{
  "arch": "convnext_v2",
  "model": "image classifier",
  "dataset": "photos of plants, animals and fungi (iNaturalist)",
  "train_examples": 77898,
  "image_size": 32,
  "crop_scale_min": 1,
  "horizontal_flip": true,
  "targets": ["order", "family"],
  "num_classes": [67, 181],
  "isotropic": true,
  "norm": "layernorm",
  "hidden_act": "swiglu",
  "mlp_ratio": 2,
  "inner_norm": false,
  "moe": "expert_choice",
  "num_experts": 16,
  "moe_every": 2,
  "expert_mlp_ratio": 0.5,
  "experts_per_token": 2,
  "shared_expert": false,
  "patch_size": [4, 4],
  "conv_stem": false,
  "layers": 12,
  "width": 384,
  "kernel_size": 7,
  "loss": "cross_entropy",
  "residual_init": "none",
  "optimizer": "adamw",
  "learning_rate": 0.0012,
  "beta1": 0.85,
  "beta2": 0.99,
  "eps": 1e-06,
  "max_grad_norm": 1.0,
  "gradient_centralization": true,
  "max_steps": 21700,
  "batch_size": 256,
  "epochs": 71.3,
  "lr_schedule": "cosine",
  "final_lr_fraction": 0.01,
  "warmup_steps": 1080,
  "weight_decay": 0.2
}
Rows from block 9 of a small image classifier, named by matrix and row number. Rows with one number within an expert belong to one neuron, the router's apart. Each number is 128 + 24 x the weight over its row's rms, rounded and kept within 0 to 255. All counts start at 0. Numbers have three digits each. After the name is the row's rms in percent of the matrix's.
Before each expert's rows are labels from the 100 images, of 14848, where the router gives the expert most weight on average: "patch colour" is the nearest of a few named colours to the mean colour under the peak; "responds to" is what is common among them. Only what is clearly more common there than usual is listed. The data: photos of plants, animals and fungi (iNaturalist). In brackets: how many of the 100.
# router: router (model.blocks.9.mlp.router.weight, 16x384), inputs 0-191
# gate: expert gate (model.blocks.9.mlp.gate, 16x192x384), inputs 0-191
# up: expert up (model.blocks.9.mlp.up, 16x192x384), inputs 0-191
# down: expert down (model.blocks.9.mlp.down, 16x384x192, transposed), outputs 0-191

# expert 1
patch colour: grey (79)
responds to: class Aves (83); order Charadriiformes (25)
router.1 095:122153100128122137100162143099111121129136098135129111185170093076143128199106123124116119118128081100130097147115112141142119119062133107066115127092130155115100099140129109123138083072159100114135189158105144136112137132106121161076149147116119162152100113129090126134100162125124143145136146127161150139089124100131149147154104130099143110088107112138167137125113096129157132106124122160098109084144115115128085186149132135101156143125130138103125220143157111121137144115141083159107100152089181141141160152102127126104144120152101113164180110124106132117115134143160140126
gate.0 105:132174125103138159164128138108129123127140137141100131148097099155147099119179128128101099141128122156163177122099143091130153114131095134154138157133117097100122165117172103129120150101141129122070117082062092113120086170072149156122165157083165117129193099135134132106122135162107185151108160112103134116153136187112095127117117112138108135164123076137136125136136146151164122114106117107158125095119101166126133124081111125124132142111106138151063111096157125111129098133127126105149163185162110142111112110109113072142119113138115116144109112120143139127120093133102153109
up.0 103:087153135116109129142100112116134195131074126122178124116099119163147117099089140148104106099121141096113192129176090166116140098094101100142089106138138112155093120161133126127142096104123110129144163135132100176151111158141118135116112109117144123130138101102142128141129119121131126162151122143115118130124139117135157137108112091123115144096155114136146140095117130127109102119165103160178186134108097132092130151089096130145124127120136130150119103167134186124110062179136149145115142120128101113095135086119121141162121135137139135139131124190150125071168130116134111127
down.0 102:144160133149143084136127096108126125163091146171128142117102125161142132129166068130145136116105169128137119134173109122134144128121142124156112127148156136107099115109137108161119119144145112129137091101094103168150114116145124160174152147088119150124124114144126146111114122206154134119106123183114131123150103121104109129117116124125122141161162117151124131118156130109121162099125142139084101152108078177140111123138140128131090173128123132140170159125078106163159130172139163139138124088135125148146066135162116186132107094125100156168129126118063121120110115101092077121
gate.1 099:090151100167134111182136128123087135114151087112149126127094172089129134123147145116132088108139133138154108142096140104118143108148130157104123113131100142130163119133120156172123151148132162121134168101106120116162133127162121109115118102107090096170109123156177165135112167142158163166112115158168084145133146129167171151115093101182130092150125131103102118124137087140154120086120145143102165134105144153137149132147111143097144128129113134131122122106127130137118109107133149093126131140107111123156092110125137137112123109102164153143169132135148139122138142164122125096
up.1 099:154166105106144117140149134140097091071174061136140135145125136138117119149105116108111126142102146156127151154083115142134127122101148148139081154139094143159124185174122159143127096150137147120143136135116172122138189142127144129154136130142157062126119123119137127118095154126125132143136143119121116124137107083134143133112087081121119137134132147176129091114129121143175149166114097097144110121145142136145160178174120132135132119091096130078103157128136097106136115094111120103079135097149149170118155119151143150119153154157145141101105117134144137149124120125106180157
down.1 099:113140133124137119127110096150130124122081119083095156119106078119122131153097105118106146117157141134123122095139097103110107133154124095112117137089127098125133130165147153118150163156150092121139113115117127159120114144131144126128121119101134118115111116148113108090096066105165126154101107102118129116137108190099114099149119110145142124188104110135135108134141136143136130113126163109161149122122118127086129125119138194120122138136120108103129143109086164182142110111133099091141115145188136091128151100073090095107077143131146155167130122095118132141162098109123128155
gate.2 096:152083169096098158134125183132126158177141140163171126139129125134101133114158117119142112115105143098118122081154132134132132096147167144098142104149177133113093091094163107134105175176108122167111141127111136144146078103102089075127148085159148103135115135137126139121105128129122203135123139106153137132113143101149158148114108108122161113138082119157106090124097129156110161112103149128129135106093119134130099117136111168111124124175142146141119111135144169114131110136101143151084120142136140099153125114101107140115143144123134146110164123117102108103071094100156129064
up.2 092:133163113161122147119119121105151136087139151045074097152142159124105113157103123136167105141145116117099137114105122106135133141132105125157108125075118127111123143132106134157111113103140172105123137134153173187125167130103149140134106165147115130152149123148105133132087107129167114094161140140123121131151130137123121173105144124160133119139115085115124085151137129134137125117110112162108143139184111118154117156081133140106136128135098160135101129107155142146119151145119133089168148159141091116096147142152125107143165115152096158126162111142161152111140114135069144131
down.2 093:123102075122127094098147100116098074099146110136136097120136130155106106168167128138135107109109100161118146140149143130102163119079148112127145154172159110115109139087104150133132127135146127139124126096123163145148119167132100139129096152162118140073107132164113148107157142107100072121144150172123136095132111095156125103142143144161121152120077138096149130144129145065124094133116132129153142100133104167138111106106149084131158099138197119132122094101124119123074178121132123143110147109106199098114119144094157108161166182155138157131107117145128139144141121112135086150

# expert 3
patch colour: white (34)
responds to: class Aves (100); phylum Chordata (100); order Passeriformes (69)
router.3 104:158102099145153136187138112149147174131113160153152147147103147125145113091115055183136117114124162173124126119117139090094142147168126124131111112074171144158094108125109088128123143112116111132174156127166126139121118120155131108127119103134141161128113136129117193145132116149110109071129079114143104140106122110095151165129144108103134115155130127125127180120119140141105077125109099144132132115141126136099151100137147096156033090122112151150156120108156132106152122143154097114187150186131164150163133117115125092144093097168152133125148110117127135132104138078109156145
gate.0 099:156143144128150149107129123103098156095116138132135145147101126147118131150161145121156086123127114146164106109108141140145119182141116180125166109099109127107202122070122117124148159114148130100131112104141159145127141139165094132149086110109125079122075117168116137136108126114129156125136083119166107141118137123095117119113122107149107134158144083121092140119153121147113138141099128131166154087131121131088166123080119153122147128104152138098108166104139120139153139147142120137065169152127139146137101164134109111095074139127134114139113110129127140135080133144137168133
up.0 100:122138114102136149164148147114128140106167121090154119120128153107164109176118115122176137143116144129120155122119145118132132119101116183115139118114149151102090089125144151125140102132111116140149169125112145133151117099159158102087080131088128131110142147108139183126149127094134148140071123083174179108096151109154174171156147151109128132108115129119102135112123176082124155106089125167095130136106107181160136106149082100150125139093142114094116158125113153138131108105128169151122122144123127122099127118115148110157126122151138125136139121117136117101152120150134105129
down.0 102:116136117144136138130122134106189135156111166131115110143100105122098137121172156113111154112118121169115059147063099138142132093112151161115120120114123116162137133113168161085136094109122098134079141130108125125165103137127124105096126090117142111135147122147115130109152138130107173140075115106136173131160117141123140133106159098132167125108137142127121142075112111124109123165121156127081120123126156089135179127152123138141142147115153119133124115087145100111092143144088110106105114109153147162158123113151123129147149168124159149154123122115104175076106128118136123135
gate.1 102:135104134152122087136148163106102098150178102130136068106156123120129104194138143120119097139121078153131115122113122106109085103132135115147120107115161129087124066151150152144134115133179132153108141119112155139117111150117111124138139121163151138111162157127123120115125112161120127098118123110127176149143097120126067141101164148155148153136141147122134115178139134139134145142105122123122135181119118116135099128147135150126130098151100099155167148121138128139119147112106179149138117108118125115128155130123153106130114121141134116133125151135142125091137101134145121142
up.1 102:136129139143098150104089135114154108141134124104110161113119116078134115159124128130141112165107114133133144114152115142130124164093106186123136176136106172134148127129083159171112109090159136133151129151126126096129136108108118113118140112126123145090121111127114110187155115126144129128112120110043162118144139146128109112104102081119136156122126143144117134132091153141104141154162073137117132130100092128093092096109110139090120091135134178151128163150105106116110119116139071101099096136109135160124103112131138101106150115120161148106107185147119146128130125112124059126
down.1 101:124113120095145119179128139136107166136099149144151149122137141159152160112116114104158131136106169159157140110102120122117157159157158105117134111074151118129121134093124151080116066117158148152140128106148109159104144116140104106136137130120141124099139147150131114094081143118182168085151137122135139116114134157154120146135140106114145151121102116152085166113130143198129131122104164114155157137123103116120078104124125117105140140084143118133132100142126126142147129075134138103149152124133140151085074120105093150108114097155118085117122152135142134171135125116138126118
gate.2 098:131121126155126137116168131130132120118113115124139121110151124150128107130093118124114133113093140157143094089128143141119156117144189121158063130158082102084079145167120130117113102117129130121122162118094118155148132135120136139165110156120111106116201121126170138108102091140118138181101113064117139101131081139150102085132186098122130120147098157176171140172110129127127094106131122117107127180119080115116116136166118095116118102134130129156118131128135131153118154096153144148108124157128099124129123132098180142130106124102190120141137127128153094095163108122095098068
up.2 096:148087115103070121133141154137166117097159122137143088161129147092103100153149134120167098133118115078113113144169101185168106154131110143096123071156118126137107168135103135139083096157137098140090142142091128142118106120109114127136145140139139157077082137122132133178123107130113104133126099109138149188148121166123181113141110157102125124144162177086144099104142150188119163113103129142111136138129190094142145132128126127135157105112138106172133107138086121126146137111104135117098127136132142120135138140138117124155175128154090148127121125091123139129127089106112141091
down.2 097:139135105095108168116148103177103108120105149128113127132142148149103159124122098157130121166149141102160114133131113090080147089182160126140129100132117140143121159116145130147145123087152115146134141097148121168116137150082163093130156159118146137160129130131110106123118130091127135120127133136105157120110113146121133142127085134093119131091108119169163071092116184141091108115111148102137146160118129093152113127155168141104161137142119099174142117165147163174161129107156106118159144131112151122120115124103112184154149109182098119111068129129141155119144121097079148125

# expert 2
patch colour: grey (78)
responds to: phylum Chordata (98); class Aves (96); order Charadriiformes (40)
router.2 091:104114141142111164124113149157102108121121134083119145187141111160102133115125087119122175125115142158137092133084161093104122116156159100107117154167125065097129147119170131135129136094141096118139138165114109126191093151144135135107152102108103112137153127109160123127114090141134138155098123150147122097111134124126097089111104139130144085139102148112102104151146081126148136118079115131094134134116109173174114122151138112148205143129166136124094060125093129134139133139132128140091141123136129130094076115093131124122107143147139133123109090129143127153141116124132167143
gate.0 100:125164118087148079125094144118114148090123091107147102112126136161179084167107152121134167105151160131120115128174114139160136102114107124131071111128093118122109096126098138095154119112126091145140160137080108148097146123105115139119123129155094155122145148086146132111081131152108130151170191112082108107105156143156125122138110113128144132135105088192170103117081152125100108131156158097126138063117148126124116150115151129146133149156132147121116153150126075093154153141120136159099089083100125102144158154149091138135151111125112134178184122115132149136134167118076127139
up.0 103:139125119157097144110114129146142130152124181107139157141100142106061131097117113198105090082108137118151150131124160154122139168098169105131204133115164157127132162115148100157118146139132174118126138106188114139135087165133122164132186117102126149145075108146112155134169128116132132133151107114147134150147111143088175146092133130114126130132129184099119186117197129103123137134141116143158122188151135108107123106126114112117102134108123108146159102108135162131139125117180148120153113155168155107098159107125157158116126125113129131080116161162125116140136104122166108128
down.0 101:095128063108182148151107126138147148124115117116172136125129122103135119102114132154130110155133154133159107142094125099135148141097097094120156106121113103144148099114147127104090106113111148168122124128124102121119093142100089081123159167114159138127095126106151121149144119127155143172102152151133155147125128153091171105109074155117130147083099083130140100132102100163133111133132165083095147124133139118126143170145111117140127150133109128119096129149146158127100139115159152128114139144079175114122121127185128129098131179122124110161127133088136118099120124074130159104
gate.1 104:153153144142116104143086094135122155104137102138141108111142122158172076072127131185144127094109151134143099118178116127112128111135083152126134124128141120087132079133098177128158131106144133101124135116177110124111114201069098134129191105095143146072139167099142124126118120155160144115122118118107119128106141123107133142155158169129125116119114110136144166125085136102128122147151133096136101113140072142117098139103085082104094092157149089158165099130136142091093094181139151104181126103111127101130144107149132099173143137152125102147156124131153129140106124109091095164
up.1 100:128110110129162112121169168104179126143147110128164102122163156129148147156092161133124134142112104170110133117110109118158132108126139131130104104152119076091164164157140102108085157130086106101120167104137100127149167127165126107134112145145115167156145136145121164119121130141089165122120128158105163163137140160139151113154112117147124139109123118119125130168107103132146138153123106144139074169113161159139109125108132148144140154111115163081097131134103156132153122124129128163089134174140110104150110133154061105091145122086128133084093129139127124134142136114134114121
down.1 099:120099135126134101135137131112109140165148183140134117127132125086119136158106130110135142147176150171110148103166120073149133129117098081154131115177103129098147117128117133086124145163141102143130127138103177063135135151086149137076167128141091159146140145152109140118116131124173157149150134115130108144132126140109119141162106128165109127127174081115140112133148129143161164178151180136143119106142130101135096128099152130129112130156130147157107119143161128127151144111120124131118129112100130126152135140122148122121160133148145152141151125117139068139106099096120102143
gate.2 097:120155100133133157162085111148127109168123112133124122060117106130138152149120138123111176144131148120107144089101141123153123111075155077121168110134141133138124093176115138167128141156157124137131116105104146147178126156124142118123116153141077132118106106122153150078138139143104177185140107160108140124121168120138113137139135161156137139100131166129137100071120123125158130102122184120171159109125129147125166154145115167127122114110090097078089142116151118125117136094154182113150100070129116103096158113141142107143113142122174132141128142101132132141145107150183103125
up.2 105:120124127153135142096103117162127121101153120094072150125136151135107127105177115089144130170114112094113169095123146102138130148145159119131165121146134114137117138115137143104138144168134112143163115126100111090150094117173143115087134114138066129129126135145126106097121092109125169124122142136092122104122160115114092094146164154134133133106114139115120098143143159125187113105148099112119182136122138141139189147128115157138169122098122099092098114084117175123120151123095140150157096083148136149087130170134130122140091122137142122131115087148118112104113080147168107127
down.2 102:080085134181142145120158157139100120128145142105112151141111112072143107153129123098117133087125140128090099131091133129112132117119119101103125128124160125148088118137079175170113122138116121143129126158136140137118084183146113149124154120111140088082140124112076115130077101113120128123134146130128113129172150168131131081145142100128104153161083137114131150133137134094097120104102179134145113138156134184091095115127104116145101121137149138111150149115128107108158103172141091125105099133117103144138088118074170084148117153115163138123118070135130128131090096124130117118