From a checkpoint of a small image classifier: held-out accuracy 38%.
Rows from block 2 of a small image classifier, named by matrix and row number. Rows with one number belong to one neuron. Each number is 128 + 24 x the weight over its row's rms, rounded and kept within 0 to 255. All counts start at 0. Numbers have three digits each.
Before each neuron's rows are labels from the 100 images, of 14848, where the neuron reaches its largest size: "strongest on" is what is common among them; "peak at" is the part of the image that holds the peak. Only what is clearly more common there than usual is listed. The data: photos of plants, animals and fungi (iNaturalist).
# gate: MLP gate (model.blocks.2.mlp.gate.weight, 768x384), inputs 192-287
# fc1: MLP up (model.blocks.2.mlp.fc1.weight, 768x384), inputs 192-287
# fc2: MLP down (model.blocks.2.mlp.fc2.weight, 384x768, transposed), outputs 192-287

strongest on: phylum Arthropoda; class Insecta; order Coleoptera; family: Coccinellidae
peak at: centre; bottom centre
gate.597:168087094177084107104141091125128127102142149121125125133132088109099169141100126110124136150141128121179127105195100163137094101125135115115096142093164075114135105104113151108106137134143128107066140122154090094091110171187136149116113144103106116158165176084167156145083147139098123155
fc1.597:103050127175151103136092099126134146118113112124165152147115130134149081119154116130125145108133109126163104124134132125148147147119143162137149110142123123075142143078145156135124130181116134101159097134105127136135117133142123118112085113134168105127119179095093168136107107108141153135
fc2.597:116113119114104093088123106154158124112102114152164113126117144139121115137139175125121151156124129140148131099146142190149130092140135104127148096144131145161146125139127127135121137150146107130130079129119156110153157129142105154107147113138132100150131141115135089103148151078102128162

strongest on: class Insecta; phylum Arthropoda; order Lepidoptera
peak at: bottom left
gate.472:108156115131130098167143126135081165146138160104140135113113126096158073172148132166145089090131151128134118080135171108131125133063150163156137102101148080162142105102155094115099154129123150130147143142120112098114092148144129122116112113158088177088133123164132101101136161171136170138
fc1.472:117126100100121111093127116071174099082108113160117118151134193162125114105124102147081110143114123116168108140145145157146126098169155134143123164145138101149145147081092117151127115104151134154105095123128155156138149168107104161144185151105110086098161113129106130159072089113133117129
fc2.472:098115099116119129115141089136119146081127115134106112161114108136127156133143120167104116137119121104131135122153126128150152104083114057067112111121149141117129151132131159114153129178167135104118107111100157126102127117155127146130129082159177181152137121101123108148151149121136131113

strongest on: order Lepidoptera
peak at: top right
gate.80:158161133096200125135140152117117084162160107145136121154142146080141133131121176148124155157114155105155158125091125092106142150080125095111134138129128114066147126097138129094125161101099131145165107177151141144134111146119130103149120125135110117123130149133155139112131142114148148123
fc1.80:121095183179081117109115117133139141140104134092145141112118100177135144100093097115124115109120119143144160113119098172166111112159125161143155093115125172125126130163071126164122113116149118128123121119083113128154156141117106155121110125118106135101128117111115130146119142126148092146
fc2.80:119161125148123112156128124162102125090113122111176107142107089141120127119136114096104132117124148109112143138137145151103145090140142129132114127123080177117154128116152127128107122111162116123137123127142156155136091133128119123119036126098100088090148155113112137155126139140131167148

strongest on: order Lepidoptera
peak at: top centre; centre
gate.274:123159136112145114140157118072166163098154142114117142151085121139145105100093174124134130144146107090139163138124123123150087143117187183100141146127151143165088128111099111086150153100178156163126146119070128129113158089117110100149118123145133140116133138102112145124111130114180112128
fc1.274:151140102131151085131166093122137157118125109137106111129115113104154130186087152153081122140096124146139128124173112137143086168177175127122141176155160145113109140141145152081165139111119128117128129121110113110122145133124152130125133144131127107111163159074135134135127154134127068170
fc2.274:145178131180143133123146091134154138117138153144119135155117100129094135127115106149130140120078138118147110132099147093159133111140099120144090140136070130116126128103141105114094124097145155128160136083143164126113169110123130115134135139127140128093152129101146150125164105114141159105

strongest on: kingdom Plantae; phylum Tracheophyta; class Magnoliopsida
peak at: bottom centre
gate.171:156137129136106136149093112157143122089103100090129111147164150134106132114165140148131153113084140149143143128141120185144135107109172130094130126118151135113105114140159150116099142115075121105133085142140118113127169130123105132091158104090135133148130110066117130138092176095168121115
fc1.171:110053122139144133116087119134120103079109175178124120144107127153109161110153118121110101127179158105144101110133136119133108152147112094139129156098136103177141141087125097080107134132126087090108127127123121111101123121157166124136112096170123122142195147136128167102093071130061149054
fc2.171:117136145181160136130142101144126165085102147116132144176102067157130103089134132114159117123130135112167125121106135110170165111140124122132137144102128165149138115122137123144075095172136065137116127112114084104119134091147156140147164124102128125089096162131139102116118164119097132118

strongest on: class Aves
peak at: top centre
gate.444:136109208125170155111139169131163152114117135128138120102171104138079127124107162141102103144111130096136107127144116114111110140091128136137174123141131104154110129117115123131146097108107143138167124151087112121115111112096109131137174146113133149143161105181123120136071132147128107169
fc1.444:174130130108165119127142103106129135130081095102084102139122098116117130095149117152111083153107140140167118093128123117140123159126133192136150087159140135141118089100128150129115161128117110081140146104101141114153091118121095117144116171143071142157153137147141183147109113190076143175
fc2.444:092139122107117128123095133120114157150152166134115165103119080160117115171142126116133085119145102129110108141106119146141083123143122117142120126136092090115090140123062148174120124114128107145149124088121137140150080120145146149131137133124102159136090142152118085107156158123084136136

strongest on: phylum Arthropoda; class Insecta; order Coleoptera; family: Coccinellidae
peak at: bottom centre
gate.759:161127107165112151115172132162094092103143099107128140112106148153087112130124150144100134135131134099098143113127110121151110131108105095139093115125083126115116135122142171114098149125167147123132099117091106176139122134164116105115116117129114132098062163143134144116135137124156102159
fc1.759:084142156130177131132101161110143113163140133110175142119089143113121158171099108134128151109131167152117120098081130134119104127144123170152117136128164099117122140147138107120156119148139100136103087105165151123108126087109159136155126164118105081087171110162142129107124143139073196152
fc2.759:162146102126149152144130116144130126064103122139150182140125089122126159106149102131136146145143118112106138123131120134113174106127144115107102125166128132146105124111143143157087074165107142114122131115142115156122159123126180120136112134119110139103128149099123110154097120119135124088

strongest on: phylum Arthropoda; order Lepidoptera
peak at: centre; bottom centre
gate.358:166175130155131137137138130134166146087159179108110127142150136121139162093123101143141136130105128104105121110100121140138130161105124132086142125147119107140135155091121122076141118119109125081139139148142090100137152127153074149127112106113107115138121129106154151081156149120157128122
fc1.358:121105162108122133119100110162166070135125145110133097121156152167125086150125149117108106123131123130097133177065129167120141113093099085096141124089129192130080141147126106157134117143116122125136089137100153127139118133142129116151094118144145134145112149132096105180111151065096136146
fc2.358:103147100151096107149111145128144146142158110133122096140135123094155091105124116179137113095120123137171113091111096144150115112112114119175133106106175145104145113108163164103101114193118141153113162132161143160117141129114132152125146124135118141076100134123094151114133113116160106094

strongest on: order Lepidoptera
peak at: centre
gate.635:120151112135135108124096084169139144123178141129128111103104133151100120070106139143136110094130121145155154137131130165143133091110152099110153161106133112114150174091097151114061122133160164147085143127139102102152111123116170126111130120120084100175127138128125091161118092091129105116
fc1.635:100113106131103102145152152097144120072137142123160139109104088115117132124137121147139133131182125105116121131138094075129177153115084154125119162147174102164122174162152112130128134098168142141113130101145143141129136088129129152147120121158137124122156143119145127150104094161126173141
fc2.635:103164121122095151129131186166082188135160127111061115098124118124145146086136113162148115156165080118126119136123180081128116144121117110108145138117115144102113097115128150188141154090119155109114140154217113123107163158151137110131139130129168134124135158133143157121173112096111144152

strongest on: class Aves
peak at: top centre
gate.713:113133149160167154126097135108117145134143143165149112144068070122128108161125138110145099115156126115122093118167125153132157160108144103118115125152149136161138132154142159138090090120125083169122138139095107135121115152127102120142114118158134151139150111147150106142121082138068123153
fc1.713:124095133132166129107111111113134117119131175153103124151135171127107137131141129101128108122175142158142156154166153131121124132123081110114111130138099132137130116122160108147094148149123133143128140156109169101144069134127152078131131133115090127099130117169155087109175095089090132126
fc2.713:116177138177139114150130108148104133113123114133165129117120091111151128151133118107096136167137148150164117091122157152160145172143139127101106147138123137148095120152144126138154114061093144107106108166103097078145130143149117162127070146100141155123092124128132173145099140081092161122

strongest on: class Aves
peak at: top centre
gate.758:134156125151113072091158145107125117152122191154088127142135139153098093148134123110107120115122120124137156115099157152152097125081095122092125102130109135114159110151141207122107155117127105191102134146136122142134112101135075143110125130103121093109108124146118141168154158137167147141
fc1.758:115108123110142153151101116126099094087128148141110172156154173109132170114122155122167123120118132106123153147135137122122175094139105152155095123126091158128121142084107106129124103156161122111120125142151126090153064151164158156150111118085110128121127133120139089123145102093087154123
fc2.758:123150144103107153118174096113147102148133130146106164141140137150102131101115125146147107135127126155112145138124113122141090168089153169104135123136139100153172131087131105085159109141155125155163147141128114113132182126158140084100139114160100153123116122136121177110128096122147138146

strongest on: phylum Arthropoda; order Lepidoptera
peak at: bottom centre
gate.16:155127133138126110108167112134125059124100123120124121144130151158121141059130122138065140142143163090112155136104117125191143142129109095099115126145126168091137137148136143169101122139170052118131090143104127144151136140129110116100088101141125099166152167135114124152126141139144153090
fc1.16:099092159100099116144104102133145156120122158129169156107066113126137109129136155118143104118125111149111132113128140128080154115124152101156123133120137070141130157155071127134092132138147170103117130141155162158138156129127147118124106134094140165147120145133113133129170141107113142118
fc2.16:144169133153124145125088107129138127103121151139142135173148081140146084133127123145137143150112144138141067145147114117114151126122120174141113152137113160146099057106138100121133102118143093133149129141128087135127102087088144136135058122088114113182106126125115116110089113085147111180

strongest on: order Charadriiformes
peak at: bottom centre
gate.390:107107119101161151111147073123134077114138150120109124142109165135067133084168159125125112145109116128155123111155137123100117110101138140098121138106139138124111122148133114108115139107125122155123123146146149127139147149133136137125115079122159123107143128136168141134116120118133111110
fc1.390:128148086128127115109114130137136171106163137118133132136139125157130172179104127081117140123134133141116091143126139092153156143143157153104140110133100103119151134127167098135106121159142143143138106136142104120111112093108108131134164156124109121137125137134132146086121159181104129133
fc2.390:147135121151147139122120130179129131131123109104117125136146160117155125135098125099143078134138150116125139109121095107096094138101135126103091144044159118127182161134153152129132104128113137113164174136158096124111118135105155141136129126171142099142173135167151153115128144099148165163

strongest on: class Insecta; phylum Arthropoda
peak at: top centre
gate.621:157193142102148157107121156133119115150082105117092112109151141153078129102094111139154160112120145104100143138078109123137122122124125126133167123095117116058149106095105117114124117145097108129188150124096099106141100130135106127107115131142118140127132132106154132138133172116187130154
fc1.621:132126126137129142150105134203129130159117111097144141120165120110095129121139153136085114120042131113113094124115140108129151116148126116110148102103137109136105124089140097127099160104113095124134139099120071092101134061125142119134128089127120154107130090113142096172153143124108126105
fc2.621:096175133133167138118159151137099093126153122144107137164123139123114133141102128171117136163146149108069129123127097168095099113177118164134107161144147125097160125119104084101155130114115141152122142147159169146134148148185116105154149122147100142122085126102137172137107121106116129161

strongest on: class Aves
peak at: top centre; centre
gate.261:140113152178153135159113135105158118113145157149113112137126106148127159140113202094121100117104122162148127155126134133109132122111156143152120146156121103156163163154080137130108166114132080133111165176149139144151130136146121114133167117120135141146153086137108146119119126104142099144
fc1.261:166137157156158111118091132114147105095124142133127146144084135098151118144149144135108131167131143136145137109158132146116191132112118169131117129148119125129120100120165123135160128165064107126130124121132138134160139150144114089165121137111142111120115159129105135111140154146097098145
fc2.261:120153101161134101106110133156133129186142122104116197113142100107117156149149110078139152126112082127109093116187106103117131148111156127140144168148111127150160074175100076134149080130160135131170106105084130121103113104149104145124177127144158158127141112107089097146157091145119131129

strongest on: class Aves
peak at: centre
gate.721:163120160179148104058117128133117135140124145146131097103123105095083119132107187106137145104120128141120106140134168138173149097133110117138147111129154089125128131149095155135125144098111113140171115161114101182094142139085144133130119132129091126140118122168163141158117150120112040170
fc1.721:130104122113156141066138133121115136131117142080112127110108124103177128108134093153131150124151116117160120136164157092127160126192137105144162132099082090126138104135067157134108178125127106097136119137093153078132144092125105104147129148143126112077115161160137099129131118125094138142
fc2.721:130109136117132164174145131102133194166130129138162153155122118128124095136120169109083130110121091166131171104143149164128131173147156123132132096103130112153083108130115085102145102137125110144135149139053139120144109137161118170132158147146162129120104100102129082110120182210084136098

strongest on: phylum Arthropoda; class Insecta
peak at: bottom centre
gate.697:161125110091154129095088110152171147137090135118125089175147137097122123143145114143120172144099113105160133125186134146115132101149145133156138128119084136127127122166130136090137164128073124101109085108126151096159128140130129095111120138121115087146157139115129093145142133079129132113
fc1.697:108141143175122102126165171104085114103122149140088115131124121112135132133153150109127096120142140160149106120112117106123125150099120098138095136157126089145074084108138133131144106106155106139132146095145096117141135131097126138128172202144156104104126073110154161192137166101081120147
fc2.697:161052099160148123103140182145099141125133140139127120102166143094114124112153102133094127102118160174098117098118152142142096119113154109140115132141116104120166153119139160150137116150097121124111110105127079131112147123119109109148130102148110149112115137119147147133129123132129132134

strongest on: order Lepidoptera
peak at: centre
gate.64:151083104117152124102157117172130158097129096128128199145181130124116116117128153118149106128128117131135105143096149140092106131107169133107159114114132165106140140085110145128119105121142133128137059130164143095100148157171141141157084121135099101133104108162109124169121135136125102138
fc1.64:157162134119155131107109152133119107131108134139105117065131146149146135174152089148153124117106150156113142128148158120137163147152103112099123126142109104094118138148160134146184142115077109123148147179166094100124115142111122124112140110127146145135183116129151116139112156139123129136
fc2.64:125152114121051145088102109116108134111163137108146112118185161132142167127085129144122130111118069113122141118113152153127116125139140110117166157111137092108103085154124132186157170125106151101107107173127133135097140161154130122115071140133113150106124116129139135105127138126136129108

strongest on: phylum Arthropoda; class Insecta
peak at: bottom centre
gate.408:110131118142142168135121101116109168111124128088145124133125132138151096120089130122138087151192150146110116131155148160157169108154150137155131091117107202144137112166078149129163159067159073150153104160098124121171176123127120144103109158148136137153134146132085145115139140102154091151
fc1.408:108143113132174172161139132196124120142149104132133157122127120100128140111127124160112129124144147123140149094147130146116122093135133123121134149097169090117125123106118135171142133137131179089106129154133115116129129145143107143131154103143112106138118095139103170117118158115144144148
fc2.408:105109153159110117113130153162158098118102103126115120161106150118125137109126162129151137106174123080091112124115118125139120133126135125106109103092131138087115114141131121142155074105124085124136099091108102157132124097135152130100155119101083118126113154097125114129108129128160162134

strongest on: phylum Arthropoda; class Insecta; order Coleoptera; family: Coccinellidae
peak at: centre
gate.317:121100130131120139118141074116083125141141095119139114095120075106153110126147136123106121209079098131156090096152133112128087147173167143135136111120155155153089130175127204111120129103140101123125132141140140133193155180128104097146154156117154169142177097110133126113111165137100061126
fc1.317:042117125139105161121120104113140151133150057112132115138112078118130100094123159117134122145099133121095115102179092096110130141132193153110164093133132154165127120116157142151115137130139122129156155094152123121152130133101144114131157128153113131093181102076113106140139156113092136132
fc2.317:137139132086108138116149118096111117152198140125094083155108132130136108061120124140161143133121147153120162141120111147068110137174107171130141117166134132163107110111107102153113131150167125126167169101095148149157110122097143085078175126161092101124106109122101126138084100186180108110

strongest on: phylum Arthropoda; class Insecta
peak at: top centre; bottom centre
gate.574:155178130137073116120131147171144122150162140144104125112147117140171123115142123082128185144149148094129149119143140150140119162131110098166122140073123124078129112136135148142102089127139114157153130126159079133107103175173137135126101102104095140157105155093120120131107120116107102135
fc1.574:104147137154145095103123151143132095137128126156116111102180140145164101090112109117128133153131104084141103146121124105144152146141108123149144120109124117122089110122144124148119134135088093134137139110158133106144125149097132122154150068121123139139120088136121156124130122122107110164
fc2.574:083100107095109130110137164141162134117162144115104124122112152145112107118150154165142144105131156132130177112120133123124125120135159171120148148119151118126133140135141155152086159122186163105110153132149149081167174163118133108167085153117130115139102144095113120118133126135145112134